Weights of a small image inpainting model.
Model: 5.22M parameters, 32-pixel images, activation gelu.
Training: muon at rate 0.038, 8200 steps, batches of 256.
Data: trained on aerial photos of the United States (SatlasPretrain), 10.3 epochs.
Rows from block 6, named by matrix and row number. Rows with one number belong to one channel. Each number is 128 + 24 x the weight over its row's rms, rounded and kept within 0 to 255. All counts start at 0. After the name is the row's rms in percent of the matrix's.
# convs0: first 3x3 conv (model.mid.0.convs.0.weight, 256x256x3x3), inputs 9-17, a 3x3 kernel for each
# convs1: second 3x3 conv (model.mid.0.convs.1.weight, 256x256x3x3, transposed), outputs 9-17, a 3x3 kernel for each
convs0.6 124 [ 93 138 118 129 132 120  91 130 133 146 137 115 138 112 109 111 119 154 143 117 125 118 114 143 166 120 134 140 118 178 131  94 133 103 102 117 122 127  84 111 130 134 150 106 205 148 101  86 136 113 123 112 102 107 170 156 146 150 115 157 128 116 134 131 100 115 150  89 150 153 136 165 136  81 158 119 129 116  81 139 134]
convs0.7 079 [133 108 157 151 135 116 142 134 107 134  93 110 149 112 126 117 189 149 152 151 139 154 151 130 157 163 127 106 121 100 156  96  75 138 129 122 104 164  94  97 101 127 127  79 102 141 142 125  90 118 146 172 148 107 105 165 175 118 188 131 140 143 141  77  92 116  64 120 108 159 112 139 151  99 109 142 168 196 149 106 160]
convs0.8 084 [140 125 112 163 123  80 107 110  92 141 114 120 108  88 129 136 158 130 118 150 137 164 144 123 155 135 148 130 144 126 118  98 146 151 153 114 107  94 106 100 109 145 114 118 131 131 101 192 116 131 150 127 122 183 109 141 190 138 141 126 116 140 189 200 129 127 128 123 109 135 134 146  80 159 114 133 167  65 125 111 118]
convs0.9 141 [120 113  87 141 141  71  87 120  85 134 163 148 109 131 109 129 136 142 128 127 125 140 128 118 134 124 144 100 127 156 110 127 108 120 112 159 117 151 143 131 127 169 137 118 165 161 163 174 123 147 138 141 155 128 165  93 129  89 108 159 134 105 151 131 143 152 150 140 163 163 127  95 130 142 142 156 125 173 115 121 134]
convs0.10 083 [136 140 126 110  87 129  97 127  90 101 108 141 109 119 116 142 132 123 151 158 168 139 144 116 165 167 153  78 135 135  85 134 111 146 120 150  97  69  79  80 107 184  99  74  72  82 141  95 126 141 130 104 129  70 143 135 141 124 117 182 145 176  88  98 145 166 119 105 150  96 127  72 115 118 158 129 148 143 129 126 139]
convs0.11 076 [103 116 131 112 135 106  96 104 111 110 168 161 109 168 125 111 111 105 168 154 144 144 173 120 162 163 129 137 149 114 125 156 145 103 164 145 158 108 116  60 105 149  94  83  67 156 127 152  64 109 176 121  90 138 136 120 176 100 150 127 148 153 110 148 122 120 139 159 157 199 119 101 130 120 130 162 103 145 145 160 101]
convs0.12 081 [154 104  99 183 111  98 133 125 155 115 121 138 146 124 128 194 145 136 142 148 115 179 182 162 116 160 130 139 124  83 137 145 104 129 155 150 107 121 115 106 104 111 100  88 107 116 128 163 100 128 176  89 119 124 145 122 112 121  99 147 150 133 126 130 132 156 144  91 134 106  89 148 161 115 111 124 113 121 120 136  93]
convs0.13 115 [ 95 113 136 139 144 151 118 110  93 128 152 140 152 159 157 155 140 122 152 141 137 128 173 165 118 136 152 140 112 149 151 127  83  92 133 115 176 108 148  97 118 178  58  85 120 146 129 155  85 116  93 118 147 145 171 199 206 132 123 119 122 170 141 140 168 118 119 149 123  79 112 122 126 138 126 144 153 130 138 122 140]
convs0.14 075 [ 85 100 154 132  66 102 129 123 112 150 122 117 147 150 144 117 112 145 122 135 121 143 174 136 141 163 172  98 138 116 154 114 114 159 115 172 102 149 146 115 149 131 150 106  88 136 146 134 123 100 141 130 125 122 110 182 201  86 190 134 123 152 141 175  99 161 166 183 149 133 145 136 152 121 141 109 145 152 131 116  96]
convs0.15 071 [143 102 106 125 120 120 107 108 105 119 126 160 111 145 147  91 146 104 127 143 144 114 118 131  84 133 132 134 113 149 117 112  98 125 149 107 148 102 116  69 119 144 109 147  91 132  89 117 139 153 145  96  94 161 118 146 203  88 139 182 106 161 105 127 144  96 155 134 125 134 154 130 110  86 149 140 154 171 165 134 111]
convs0.16 071 [123 126 128 142 186 136 132 138 109 136 119 109 120 144 108  99 115 147 124 132 110 161 145 143 122 136 139 112  92 139 157 140 123 151 140 118 143 125  93  75  94 122  87 149  96 152 110 100 145 140 133 145 110 155 138 153 125 135 154 165 151 160 138 150 135 143 133 180 159 102 139 144 113 130 152 163 100 124 124 159 130]
convs0.17 076 [141 124 107 140 119  55 202  88 129 139  86 112 118 138 105 107 123 139 138 135 135 151 154 113 142 155 132 109 139 104 123 151 112 162 155 134 112  96 142  45  64  87 155  66  74 187 143 105 111 103 117 129 125  78 165 141 102 138 109  88 112 143 156 114 123 124 155 131 105 146 142 170 108 134 134 127 136 118 119 118 127]
convs0.18 084 [155 105 168 144 118 135 102 134 134 120 176 152 143 122  94 132 149 121 135 154 125 184 138 148 109 130 118 160 139 141 139 115 123 159 126 116 109 109 100 113 128  90 167 110  94 114 112 122  99 117  78 144 141  98 152 149 166 179 149 152 108 133 183 174 119 156 116 123 152 148 140 148  89 192 137 102 134 109 133 116 153]
convs0.19 077 [105 141 129 123 105 169 114 122 105 117 173 134 107 120  87 125 125 117 123 164 137 141 160 143 134 133 142 157 130 114 116 118 139 139 142 123 188 133 123  98 108 117  84  85 112 169 153 117 121 135 162 165 108 148 168 183 143 157 119 117 151 162 101  92 181 122  99 117 109  99 115 134 110 147 131 115 105 106 105 123 143]
convs0.20 088 [125 132 127 140 140 148 118 160 109 148 158 106  96 148 126 166 117  97 129 128 144 126 105 139 155 145 118 151 123 118 114 134 141 127  33 146 111 143  75  88 125 159 116  64 176 154 141 130 122 117 164 109 101 148 159 159 111 150 155 124 111 149 134 166  82 144 112 116 127 151 110 124  98  72 129 127 156 132 134 160 122]
convs0.21 077 [137 141 139 107 108 131 164 145 129 120 123 170  99 159 133 139 123 107 141 153 135 149 176 141 146 166 146 124 159 146 113 169  98 108 113  82 140 145 111 118 111 181 124 130 144 143 130 102 117 132 144  92 131 125 151 136 160 130 136 151 115 100 142 117 151 148 121  89 156 116 114 155  93 134 129 119 149 143 153 135 117]
convs0.22 140 [134 178 126 149 123 107  92 133 145 108 155 137 127 154 146 117 167 135 122 123 124 119 125 135 105 158 135  73 133 158 121 174 165  87 143 151 172 108 148 181 132 162 148 101 147 116  72  89 125 117 133 149 138  83 165 134 153  93 140 133 149 104 131 149 156  88 161  98 139 128  65 134 133 128 120 126  94 143 113 118 112]
convs0.23 096 [123  67 118 140 108 140 129 123 144 185 136 121 145 136 131 133 154 143 136 111 141 154 138 178 141 137 130 139 138 160 140 128 130 125 148 113 126 116 145 143 133 102 125 130 154  92 156 153 121 113 101 139 119 141 126 148 135 140 127 167 123 119 128 113 177 143 130 140 174 121 108 161 161 100 127 103  91 190 135 146 118]
convs0.24 085 [ 96 116  91 116 134 123 103 138 125  90 183 108 147 138 129 145 117 121 134 128 164 120 183 145 135 164 181 125 156 127 154 134 111 148  85  89 106 101  75 133 132  90  90 106 110 140  86 111 163 152  83  86 143  89 157 131 135 147 111 129 109 138 165 148  98 108 132 144 139 103  83 216 132 115 117 172 168 110 117 119 141]
convs0.25 102 [102 126 126 109 125 129 112 108 117 106 126 123 123 139 166 145 133 186 166 164 139 179 162 144 152 145 150 145 149 108 135 180 122 131 135 159  80 128 127 137  94 138 140 181 114 138 142 126 134 151 120 154 166 185 143 154 207 136 123 142 148 137 158 121 125 157 170 115 142 119 153  78 105 125 169 140 122 103 119 153 127]
convs0.26 082 [117 137 145 124 104 119 110 134 116 101 114 136 135 129 130 138 117  94 112 137 139 120 158 131 113 150 138 187 181 143 142 173 117 151 153 161 104 132 120  94 110 113 118  70  67  97 126 136 127 137 109 137 114 110 131 136 169 123 150 133 132 155 116 121 119 125 115 143  79 145 124 118 126 121 135 112 138 105 139 145 113]
convs0.27 081 [ 80 123 129 147 122 119 105  82 133 183 146 119 146 103 103 153 158 104 109 134 128 128 142 137 136 161 134 140 123 146 150 170 102 112 131  74 132  71 109 160 120 104  86 121  92 157 118 111 138 104 134 177 124 167 165 177 163 161 135 151 115 144 166 105 126 162  76 128 111 141 139 157 123 148 119 157 201 114 136 142 171]
convs0.28 148 [ 82  89 139  86  79 178 131  96 153 117 101 132 116 148 134  87 118 103 116 100 111 116 115 122 136 115 113 100 112 119 107 129 126 113 132 154 146 153 135 153 108 124 142 167 138 130 108  74  80 101 102  85 155 112  97 110 133 134 138 118 158 103 118 130 113 126 131  90  87 131 136 123 132 148 128 164 170 101 145 138 124]
convs0.29 088 [149 134 102 154 116 140 108  96  91 105 129 154 134 117 114 142 176 117 134 157 136 121 171 145 142 162 130 170 120 159 137 126 116 149 105 145 140  57 104 115  91 152 112 133  67 150 133 150  98 143 156 150 133 138 155 106 173 126 132 161 123 132 154 147 138 140 127 115  75 138 149 119 145 183 177 151 168 153 133 124 108]
convs0.30 072 [148 123 137 123 178 134 104 110 134 152  75 129 126 123  91  86 122 147 121 155 181 137 127 150 140 140 160 153 147 161 122 134  96 132 143 152 121 131 101 129 126 114  69  94  73 156 141  75 118 134 114 111 116 136 158 109 106 108 146 160 113 198 162 111 133 124 141 131 143 182 177 126 109 135  92 151 169 130  98 123 131]
convs0.31 079 [154 153 122 109  76 120  94 111 102 140 114 110 159 143 156 172 143 157 116 145 125 176 153 146 130 163 165 132 159 156 154 114 143 148 131 134 151  91 100 138 141 108 133 100  96 182 136 118 116 115 123 128 145 125 112 164 151 110 154 142 135 125 139 136 173 154 162 141 127 160 157 113 105  86 148 130 146 159 137  99 115]
convs0.32 072 [132 112 120 139 129 112 143 126  86 116 119 131 115 135 118  64 123 129 136 128 142 152 173 145 143 146 108 114 143  96 156 129 154 146 177 108 149 168 123  96 116  96 120 121 119 139 121 127 133 125 139  89 116  97 189 182 144 126 164 149 160 149 183 146 124 130 146 125 132 113 132 114 119 174 120  82 142 122 110 135 119]
convs0.33 081 [128 143 122 119  74 118  86 112 145 155 140  95 159 124  76 110 143 108 116 159 124 102 159 140 146 152 142 160 159 132 141 144 121 118 136 129 115 104 143 129 112 100  72 116 120 137 167  91 124 180  70 109 141 177  94 166 150 113 166 160 156 138 136 121  97 145 148 137 131 132  96  99 114 107 126 102 110 112 129 121 117]
convs0.34 198 [131 116 138 120 149  93 123  99 126 134 126 145 160 134 166 101 126 159 134 108 142 144 108 145 141 140 140 173  98 139 156 113 132 119 135 175 134 122 105 109 146 119 120 171 137 148 127  88 142  79  88 123 132 104 132 101 116 140 129 148 102 131 160 124 108 135  81  85 128  97 130 145 109  95 125  85  75  89 140 115 111]
convs0.35 086 [155 161 124 116  97 109 102  92 102 151 153 119 115 112 100  99 196 130 141 189 141 145 114 126 139 173 162 114 132 134 126 151 142 181 126 127 110 124 155 140  99 122 116 109 151 121 141 125 148 105 124 148 155 157 110 194 146 126 114 107 107 131 150 122 123 167 115 140 138 131 120 147 131 117 154 124 123 104 167 152 127]
convs0.36 088 [156 123 158 139 160 101 107 117 123 126 120 129 147 102 166 120  97 137 179 137 136 147 146 133 147 149 146 155 115  75 158 124 120 151 127 110 126 138 140  76 138 114  99 109  62 145 183 104 143 156 164 134 136 110 159 194 194 124 139 173 159 129 111 136  92 159 166 195 128 107  93  97 115 152 119  71 184 124 111 143 106]
convs0.37 078 [134 114 125 143 106 109 119  97 104 140 135 126  80 114 142 115 131 139 131 140 144 111 127 168 153 158 150 121 145 127 133 104  78 133 138 117 115 133 128 170 127  92  76  84  55  67 108 124 162 122 114 156 149  88 145 155 148 160 139 182 132 139 110  98 123 144 151  99 178 132 138 137 144 147 119 111 150 159 172 166 128]
convs0.38 084 [122 121 130 110 146 152 135 130 108 132 130  93 138  98 126 129 124 122 131 127 121 152 152 209 145 156 154 155 134 111 178 123 140 122 123 130 127 153  92 114  79 116  82 118  82 127 126 131 153 114  86 142 138 110 157 124 164 121 167 167 138 132 165 151 129 112 140 164 150 131 110 123 115 138  97 120  98 181 131 105 135]
convs0.39 074 [149 153 130 136 140 147 121  91  86 119 107 114 103 131 121 105 107 154 139 140 149 137 164 158 154 132 167 150 160 117 129 114 112 142 144 123 124 157 110 112 129  81 145 160  85 160 111  88 164 146 130 126 113 179 139  89  93 139 178 140 154 151 148 153 130 125 124 136 122 154 158 106 116 155 150 109 152 126 109 100 112]
convs0.40 164 [135 109 125 101  79 131 149 123 141 107 141 152  98 121 153 132 109 109 126 151 227 124 125 190 111  88 131 116 150 138 141 128  88  98 170 120 124 128 130 104 150 115 146 135 109 154 118 117 138 132 142 149 130 110 139 149 129 126 154 168 132 115 116 132 121 135 129 121 110 150 165 108 125 124 134 130 158 140 122 129 136]
convs0.41 079 [ 88 101 116 115 142 122 121 124  99 155 142 128 110 114 127 139 160 116 122 159 148 120 129 137 140 167 135 117 152 111 130 163 115 137 117 103 108 124  94 104 109 100 104 115  98 141 171 136 156 184 170  90 136 139 184 154 123 117 110 113 136 103 148 135 136 125 104 138 172 116  86 160 118 128 143 113 128  95 119 105  75]
convs0.42 080 [143  98 100  93 153 108  69 118  79 134 137 154 120  88 111 139 128  89 146 154 132 137 120 150 169 144 130 154 138 102 102 130 116  81 192 127 112 135 104 104 114 138 150  89  91 130 140 141 138 149 146 105 155 104 102 127 149 132 133 114 101 146 193 128 116 132 129 192 127 151 148  93  97 136 124 146 142 148 121  96 104]
convs0.43 085 [108 146 156 113 139 128 135 155  82 153 163 139 126 143 121 145 155 103 156 162  96 179 178 160 108 140 108 175 160 129 152 164 148 160 135 113 143 101  98 158 130 138 130 128 128 121 121 155 170 124 121 143 123  88 147 177 141 182 110 118 141 121 135 136 136 120 149 138 112 140 106 129 127 125 132 158 138 120  80 119 129]
convs0.44 112 [139 164 103 138 101 102 106 144 115 113 146 140 136 125 160 133 134 146 129 138 120 139 151 126 126 137 105 127 143 123 117 157 101 191 101 104 130 129 111 135 123 141 158 163 163 155 172 152 122 113 184 126  96 119 162 159 173 130 111 139 103 102 171 162 132 176 148  98 115 149 144 149 102 129 173 145 110 124 167 138 115]
convs0.45 085 [138 152 123 134 105 131 134 132  80 125 109 155 160 130 106 139 155 141 157 133 143 173 139 142 139 148 136 144 101 163 150 159 131 164 139 166 131  98  85 115  80 104  73 102  77 174 137 136 159 103  81 120 108 133 171 175 144 145 125 182 139 110 173 116 147 136 160 125  96 136 163 159 116 149 132 162 146  96 101 143 132]
convs0.46 105 [132 168 183 100 152 130 152 145 102 114  86 131  92 164 161 123 131 146 112 117 114 139 175 180 141 101 156 130 121 123 137 188 146  78 134 115 132 151 139  73 139  90 108 153  65 129 129 104 119 115 118 120 132 126 114 122 171 175 157 143 115 118 166 135  95 144 153 104  97 188 100 140 133 142 150 129 157 138 148 161 162]
convs0.47 084 [106 113  78 125 119 119 122 115  94 135 144 115 115 130 126 110 114 116 157 163 155 128 130 156 167 132 127 132 135 118 168 126  92 151 118 108 117 119 113 103 129  93  78  98  57  97 145 132 131  92 182 148 149 142 112 168 200 173 125 203 110 171 155 116 143 147 105 139 104 165 120 146 101 106 145  81 168 151  82 123 105]
convs1.6 091 [114 130 115 140 109  91 152 151 133 119 125  87  99  96 112 123 119 131 151 149  70 150 150 103 115 104 103 163 131 150 120 106 115 103 101 114 162 166 124 143 131 111 135  81 127 133 158 138 117 164 137 135 137  83 148 112 119 129 146 131 147 140 132 104 135 117 128 168 156 142 167 157 114 172 142 103 119 134 116 183 116]
convs1.7 098 [108 132  65 121 113 106 123  81 134 169 109 129 144 140 121 139 144 153 130 111 108 122 108 135 118 106 119 136 145 117 162 150 131 131 122 129 128  81  81  81  84  80  91  87  79 163 147 132 142 121 148 166 153 118 149 131 131 177 138 159 188 135 102 129 140 143 119 164 134 108 131 169 114 109 128 104 114 157 112 124 117]
convs1.8 097 [161 129 161 135 137 129 147 135 120 134 129 164 121 133 152 109 140 141  92 139 117 108 128 123 127 120 113 126 136 141 136  88 124 141 100 146 113 106 107 107  93 140 130 103  88 105  96 116 129  67 131 117 136  83 150 138 124 144 146 124 136  99 122 149 151 127 152 129 180 109 120 137 123 179 126 138 156 132  95 133 178]
convs1.9 096 [157 147 146 120 100 137 105 128 104 114 123 147 102  99 118 142 122  98 123 127  82 136 142  65 115 122 128 135 132 133 114  43 141  89  85 109 142 145 160 145 122 141 136  80 109 127 121 129 158 129  97 165 133 104 161 145 146 110 153 149 140 132 149 139 120 156 145 158 176 169 136 127 130 174 105 111 101 132 123 157 140]
convs1.10 102 [116 117 161  95 108 100 169 127 127 151 178 139  99 142 137 102 136 123 129  92  83 104 124 131 101 102  67 122 107 113 129 119 162 117 130 141  93 121  98  73 106 114 135  99 108 125 130 150 114 147 110 172 124 145 149 116 146 127 125 121 125 144 141 149 148 136 173 108 148 146 139 155 155 141 137 113 139 108 124  81  94]
convs1.11 109 [110 133 121 155 136 136 140 108 111 160 150 162 104 129 141 110 119 132  78 130 108  87  99 116 129  96 124  88  94 123 124 106 133  92 123 117  98  95  57 116 105  96 112  96  95  98 122 106 141 131 131 128 146 149 137 130 128 134 117 110 169 162 120 123 170 178 142 114 137 160 131 139 103 169 107  94  68 114 127  98 144]
convs1.12 106 [106 155 113 125 121 161 151 138 116 126 180 139 149 178 169 135 154 143 107  84 108 108 132  89 103  93 125 107 131 156 134 114 149 140 171 160  94 108  89  80 122 113 131  98  80 121 122 102 126 136 134  96 161 149 125 124 113 152 111 132 161 154  89 112 144 154 144 135 142 147 126 122 149 112 121  79 128 148 131 113 124]
convs1.13 106 [124 106 137 133 115 112  97 116 122 118  98 156 130 112 142 140 104 122  99 119 105 138 132 102 136 118 100  95 123  97 150 141  78 126 139 144  98 176 149  65 116 122 126 137 129 120 113 146 151 145 174 149 124 155 159 131 114 127 141 142 154  99 134 134 163 141 117 128 165 143 128 138 130 137 117 112  91 107 124 118 117]
convs1.14 101 [125 133 132 101 136 110 163 131 118 143 128 126 159 126 140 124 135 157  96 110 112 123 129 113  93 118 114 148 110 120 113 136 161  99 114 139 100  88  76 101 103 132 105  95  86 126 161 147 147 139 133 132 130 124 140 114 130 150 178 167 135 150 131 118 142 141 168 140 145 135 121 127 134 186 165 122 135 140 107  95 142]
convs1.15 105 [114 151 162 118 163 141 127 110 123 149 192 153 136 172 148 106 124 145  99 105  89 112 137  95 122 123 135 122 109  88 126 163 147 120 148 103 112  84 152  75 142 150 117 102  78 127 134 135 130 114 132 154 144 151 142 136 142 114 149 152 156 113 144 135 143 145 149 147 144 128 108 129 154 155 123 123 127 135 152 109 121]
convs1.16 106 [144 125 117 141 122 155 106 145 116 144 110 138 137 122 139 141 145 130 144 136 129  84 100 106  89  94 129 125 135 155 115 116 169 138 149 147  94 109 116  87 120 106 104 135 106 110 110 111 151 153 134 141 157 124 143 122 139 121 153 102 167 126  78 167 148 124 149 123 110 103  70 138 111 126 131 101 134 143 126 126 146]
convs1.17 100 [ 86 123 101 128 121 129 145 116 131 129 158 151 157 156 145 145 164 146 109 114  83 168 114 119 139 105  90 118 113 123  90 130 129 102 123 140  83 107  80  66  96 111  94  91 106 123 118 107 113 110 134 163 180 133 105 127 118 158 133 146 158 171 144 130 159 151 159 120 172 146 126 121 107 130 135 146 110 139 157 135 142]
convs1.18 108 [104 114  95 125 136  99 128  96 128 181 131 164 132 145 158 111 138 163  95 110  82 129  95 137 119  48  92 102 132 100 145 130 103 121 119 145  89  49  85 106  97 108 121 101  97 110 110 137 158 148 152 155 133 135 113 104 131 114 143 109 166 166  93 151 126 130 102 110 153 152 146 148 126 146 140 130 145 135 141 139 147]
convs1.19 105 [ 83 139 105  53 104 142  99 127 136 145 163 148 123 152 146 122 127 151 102 105 102 121 124 124 112 100  89 147 116  95 103 126 128  92 139 113 102 128  85 104  98  73  96  99 114 124 154 129 140 141 119 120 157 121 109 116 128 143  94 120 148 127 114 110 132 128 124 132 120 128 125 106 136 147 145 127 127 132 149 121 140]
convs1.20 104 [ 97 122  96 111 104 127 110 153 111 148 145 142 137 132 102 139 131 109 124  91 107 113  81 130 119 108 114 117 110 121 116 141 135  99 133 161 101  91  78 138 133  93 120  71  91 107 127 117 158 160  98 110 144 117 140 122 131 159 134 141 166 151 146 133 151 128 105 162 149 126 117 128 125 167 141 110 114 108 151 126 123]
convs1.21 107 [112 116 108 130 128 127 138 116 128 129 156 155 116 166 162 103 133 146  99 104 101 118 109 114 101 127 107 103 118 128 123 128 131 124 133 167  90  87  97 118  79 102  85 104  82 126 131 125 129 137 126 157 144 117 152 125 136  81 163 146 122 137 122 146 178 139 151 149 187 151 110 129 147 121 148 160 117 142 108 114 149]
convs1.22 094 [147 134  97 122  91 135 119 124 129 126 104 150 105  79 100  91  89 116 149 135 102 107 101 108 135  92 115 129 116 141 130  67  89 128  77  94 161 169 162 162 142 136 137 125 129 117 139 151 116 132 117 175 136  87 130 149 138 131 123 116 112 141 122 116  97 127 109 124 186 134 105 131 117 129 119 123 100 143 134 145 166]
convs1.23 088 [124 148 127 152 132 127 119 114 128 122 148 160 131 147 126 152 154 141 129 117 113 116  90 135 129 114 106 149 136 115 120  90 119 108 109 108 107 138 145 139 132 116 125 135  99 114  97 148 100 118 153 116 125 127 154 131 104 156 170 138 128 128 132 132 120 126 133 146 202 169 173 192 102 119 142 121 130 100 135 145 155]
convs1.24 097 [108 125  55  98 107 116 142 120  96 142 123 115 100 118 122 165 168 151 132 104  74  99  97 130 117 135 104 149 152 121 126 151 131 143 136 145 106 130  67 111 151 137 104  98 104 115 155 136 162 172 149 129  96 113 113 122 112 128 156 145 173 106 136 137 131 130  87 139 162 171 179 140  89 146 162 107  96 119 145 100 102]
convs1.25 085 [126 141 146 134 119 106 162 136  95 116 147 121  93  87  86  80  97 121 132 139 112 145 147 108 116 104 147 139 113 140 159 104  75 101  87 104 151 159 129 143 135 145 119  94 128 106 129 124 117 128 113 111 118  79 141 133 113 124 166 135 112 131 139 125 103 147 153 143 147 144 113 142 119 178 143 118 160 145 128 171 196]
convs1.26 100 [ 84  82  80  66  85  77 124 111 112 145 148 160 150 155 162 132 140 140 115 146 105 108 117 117 109 111 103 122  92  94 126  97 114 171 152 136 125  83  89  84 122 142 121 107 134 150 123 127 159 148 134 128 194 189 121 111 124 138 120 167 134  96 121 119 117 144 147 155 146 139 152  85 131 139 110 103 101 132 130 105 152]
convs1.27 100 [ 84 101 123  85 131  79 123  95 124 134 178 120 132 157 135 116 158 170 138 109 102 111 126 103  93  77 123 138 128  91 114  68  90 113 135 134  83  88  97 116  92 102  73 123 125 138 140 134 135 131 138 150 147 134 144 150 133 112 160 147 153 101  67 151 136 149 131 162 148 145 136 110  90 135 153 107 126 126 110  95 107]
convs1.28 095 [132 109 119 126  93 111  89  98 127 106 104 110  85 106  93  89 107 135 135 106 114 112 110 118 122 101 116 154 116 116 112  70 112 117  90 120 168 151 146 182 144 161 147  94 122 135 166 148 114 159 131 115 103 123 123 161 130 126 146 108 128 140 104 148 102 151 150 160 157 160 162 160 105 113 144 106  88 143 142 109 147]
convs1.29 092 [175 156 144 136 123 146 146 130 128 127 155 135 147 132 142 120 150 129 118 109  96 118  99 116 143  85  51 162 178 105 140 138 135 119  95 114 111  72 100 107 157 131 117  90  95 132 136 130 109 179 156 150 139 111 159 124 149 126 131 153 114 180 128 151 156 122 184 160 152 125 149 176 142 159 110 115 147 141 125 138 117]
convs1.30 097 [134 160 134 134 131 155 149 125 103 156 144 135 125 132 130 140 132 143 132 116 117 128 110 107 110 130 124 106 168 145 151 192 181 144 158 144  72  97 123 110 108 124 131  82  98 133 128 156 136 180 154 164 171 143 116 133 135 124 153 166 165 141 143 138 149 117 141 140 115 133 147  71 117 142 134 120 151 117 105 101 113]
convs1.31 103 [146 129 104 111 126 165 106  92 113 125 137 160 148 144 156 108 128 145 128 136 103 115 129 119  97  85  66 113 135  92 102 157 163 110 130 148 129  64 104 115 136  99 120 126  86 158 144 125 161 134 130 143 136 140 141 145 164 124 135 101 155 138 139 121 127 162 128 106 206  98 108 165 153 168 130 126 136 152 145  95 122]
convs1.32 106 [112 135 120  94 147 151 140  88 105 142 157 134 156 144 144 127 114 146  97 137 127  85 119 112 121 110 104 111 126 127 128 141 159 138 141 113 105 108  92 117 105 107  81  71  90 141 122 136 137 141 164 145 136 131 122 156 133 161 148 162 168 139 129 152 149 121 133 141 141 135 148 145 101 153 168 135 141 143 132 109 153]
convs1.33 097 [126 114 135 104 123 142 101 158 136 173 134 164 181 130 131 128  99 102 113 135 124 111 138 102 137 113 132 139 145 114 149 141 120 142 121 140 115 105  92 137 126 114  89  77 104 132 103 131 121 136 122 143 131 119 145 136 113 152 165 169 157 134 140 132 108 131 116  93 135 141 138 124 101 125 141 132 161 133 168 139 146]
convs1.34 098 [164 134  91 135  95 113 140 151 155 151  85  88 141  60  82 118  93  88 128 129 104 115 111 149  97  98 168 117 164 131  78 134 128  66 121  98 185 165 150 151 152 141 134 110 114 130 127 134 124 124 128 108 104 106 133 129 141 174 158 108 135 128 113 104  89  82 118  88  92 134 106 119 113 113 125 108 135 130 152 148 162]
convs1.35 102 [135 169  96  89 143 152 100 124 113 123 137 141 128 144  90 128 128 114 161 138 117 159  99 118 141 120 151  79 111 102 106 117 143 145 128 152  58 107 131  75 128 144 106 140 110 150 136 189 144 106 165 113 131 195 153 116 112 107 142 154 122 146 163 141 157 130 170 129 149 118 147 128 137 138 138 117 101 130  94 133 109]
convs1.36 100 [121 140 140  82 142 149 125  88 114 139 112 128 142 105  93 118 123 154 116 100 113  67 101  97 119  90  98 154 136 130 130 140 115 110 129 140 114  74 125 125 104  85  96 134 144 147 126 145 135 144 124 166 141 134 149 128 131 129 133  97 112 129 141 181 145 133 128 108 157 145 145 103 147 157 158 139 121 121 159 123 126]
convs1.37 102 [117  81  72 115 131 139  99  99 152 127 158 153 123 130 160 151 130 162 149 111 109  84 106 121  98  98  90 134 114 102 162 118 141 118 130 158 101  88 105  67 113 112 107 133 157 137 145 146 149 137 159 161 142 172 140 140 162  99 126 174 127 119 133 136 106 117 152 145 136 137 136 115 129 117 131 102 130 127  98 110 124]
convs1.38 095 [135  96 110 140 142 130 160 166 154 149 172 189 141 125 131 116 115 132 121  92 132 133 146 119 145 106 128 130 149 126 140 159 117 141 126 135 160 124 139 107 131 125 105 114 102 131 113 139 138 140 138 145 160 135 141 141 159 130 141 135 145 164 138 135 137 126 151 156 141 144  90 107 129 170 124  95  91 127 152 128 147]
convs1.39 103 [134 124 127 144 129 129 154 140 132 152 127 153 140 139 165 125 124 153 125 101  95 141 109 124 114  76 102 104  98 117 120 149 128 120 102 151 110  73 110 125 116 102 111 106  93 150 126 111 158 133 128 160 161 144 142 129 132 142 179 142 127 137  80 154 127 125 116 158 159 136 143 140  90 149 119 146 152 141 148 157 134]
convs1.40 119 [ 74 103 109 107 156 132 104 114 103 110 127 137 148 156 171 139 123 143 138 166 156  84 114 112  72  80 126 117 112 109 135 107  89 123 126 103 144 118 121 133 147 142 127 142  95  92 134  93 115 143 107 128 121 111 148 161 144  98 122 106 122 126 109 173 138 150 143 117 137 144 127 126 123 121 127 118 131 105 106 134 106]
convs1.41 100 [137 104 116 164 124 103 128 120 122 169 134 147 145 155 140 129 128 158 117 108 122 109 110 124 133 113  99 121 133 115  98 152 119 139 123 141 151 121  81  84 133  77 109  84  86 129 114 111 157 165 108 108 119 152 165 113 118 152 169 136 167 199  77 132 125 119 130 146 134 107 143 112 113 131 153 107 125  72 119 143 145]
convs1.42 102 [127 112  96 132 122 125 101 132 115 159 131 116 133 146 161 117 116 126 128 131 119 113 117 126 117  94 148 169 146  87 119 113 126 119 117 135 122 117  95 105 111 115  96 101  88 140 146 107 129 150 102 111 143 141 129 142 117 181 126 121 165 118  92 143 126 149 139 171 169 142 136 121 135 121 126 131 124 171 141 136 116]
convs1.43 105 [ 89 168 121  87 125  83 130 127  94 156 151 132 139  97 126 117 135 135 106  91  89 115  66  90 116  83 109 141  93  98 153 131 103 121 127 149 111  91  94  82 151 148 108  59 124 176 127 113 177 135 100 144 138 141 128 102 140 110 102 135 149 106 129 147 171 158 125 177 153 144 134 124 131 142 129 104 127 129 115 134 150]
convs1.44 098 [171 146 157 172 139 137 196 114 151 121 154 149 121 161 139 136 156 169 136 131 135 127  94 122 123 123 109 154 143 105 103 133 131 145 144 102  95 123 131 144  99 169 137 103 102 114 117 153 138 164 116 123 126  55 132 154 102 159 167 138 145 102 165 153 126 102 144 104 124 135 110 135 106 121 138 132 175 153 125 139 165]
convs1.45 098 [139 109 108 114 138 160 147 125 115 157 123 164 136 128 150  80 142 136 102 104 132 129 119 110 114  87  96 100  86 124  85  96 171 115 129 164 108  98 103  73 128 133 122  79  99 133 149 123 129  98 115 140 137 123 143 117 131 126 158 127 132 106 114 138 123 154 110 156 152 147 122 115 147 130 169 112 122  94 147 137 131]
convs1.46 114 [130 120 118 125 157 121 128 115 127 142 159 180 159 176 187 126 125 137 103 113 130 122 107 124 106 104 139  88 105 107 143 121 107 142 135 146  87 103  84 106 128 112 118 122  95 121 162  82 131 144 110 119 148 115 148 132 122 101 163 106 150 148 119 203 102 138 139 116 107 126 102 119 152 158 119 133 126 105 103  85 130]
convs1.47 098 [103 103 101  95  91 102 111  80  86 133 131 144 153 115 118 138 124 138 108 117 116 134 102  85 118 114  86 119 166 125 127 130 124 107  96 112 127 110 108 134 128  70 106  99 123 126 136 114 129 117 135 150 140 149 133 143 112 150 109 109 102 156  95 151 122 124 105 138 130 121 127 130 127 130 152  99 123 165 141 128 160]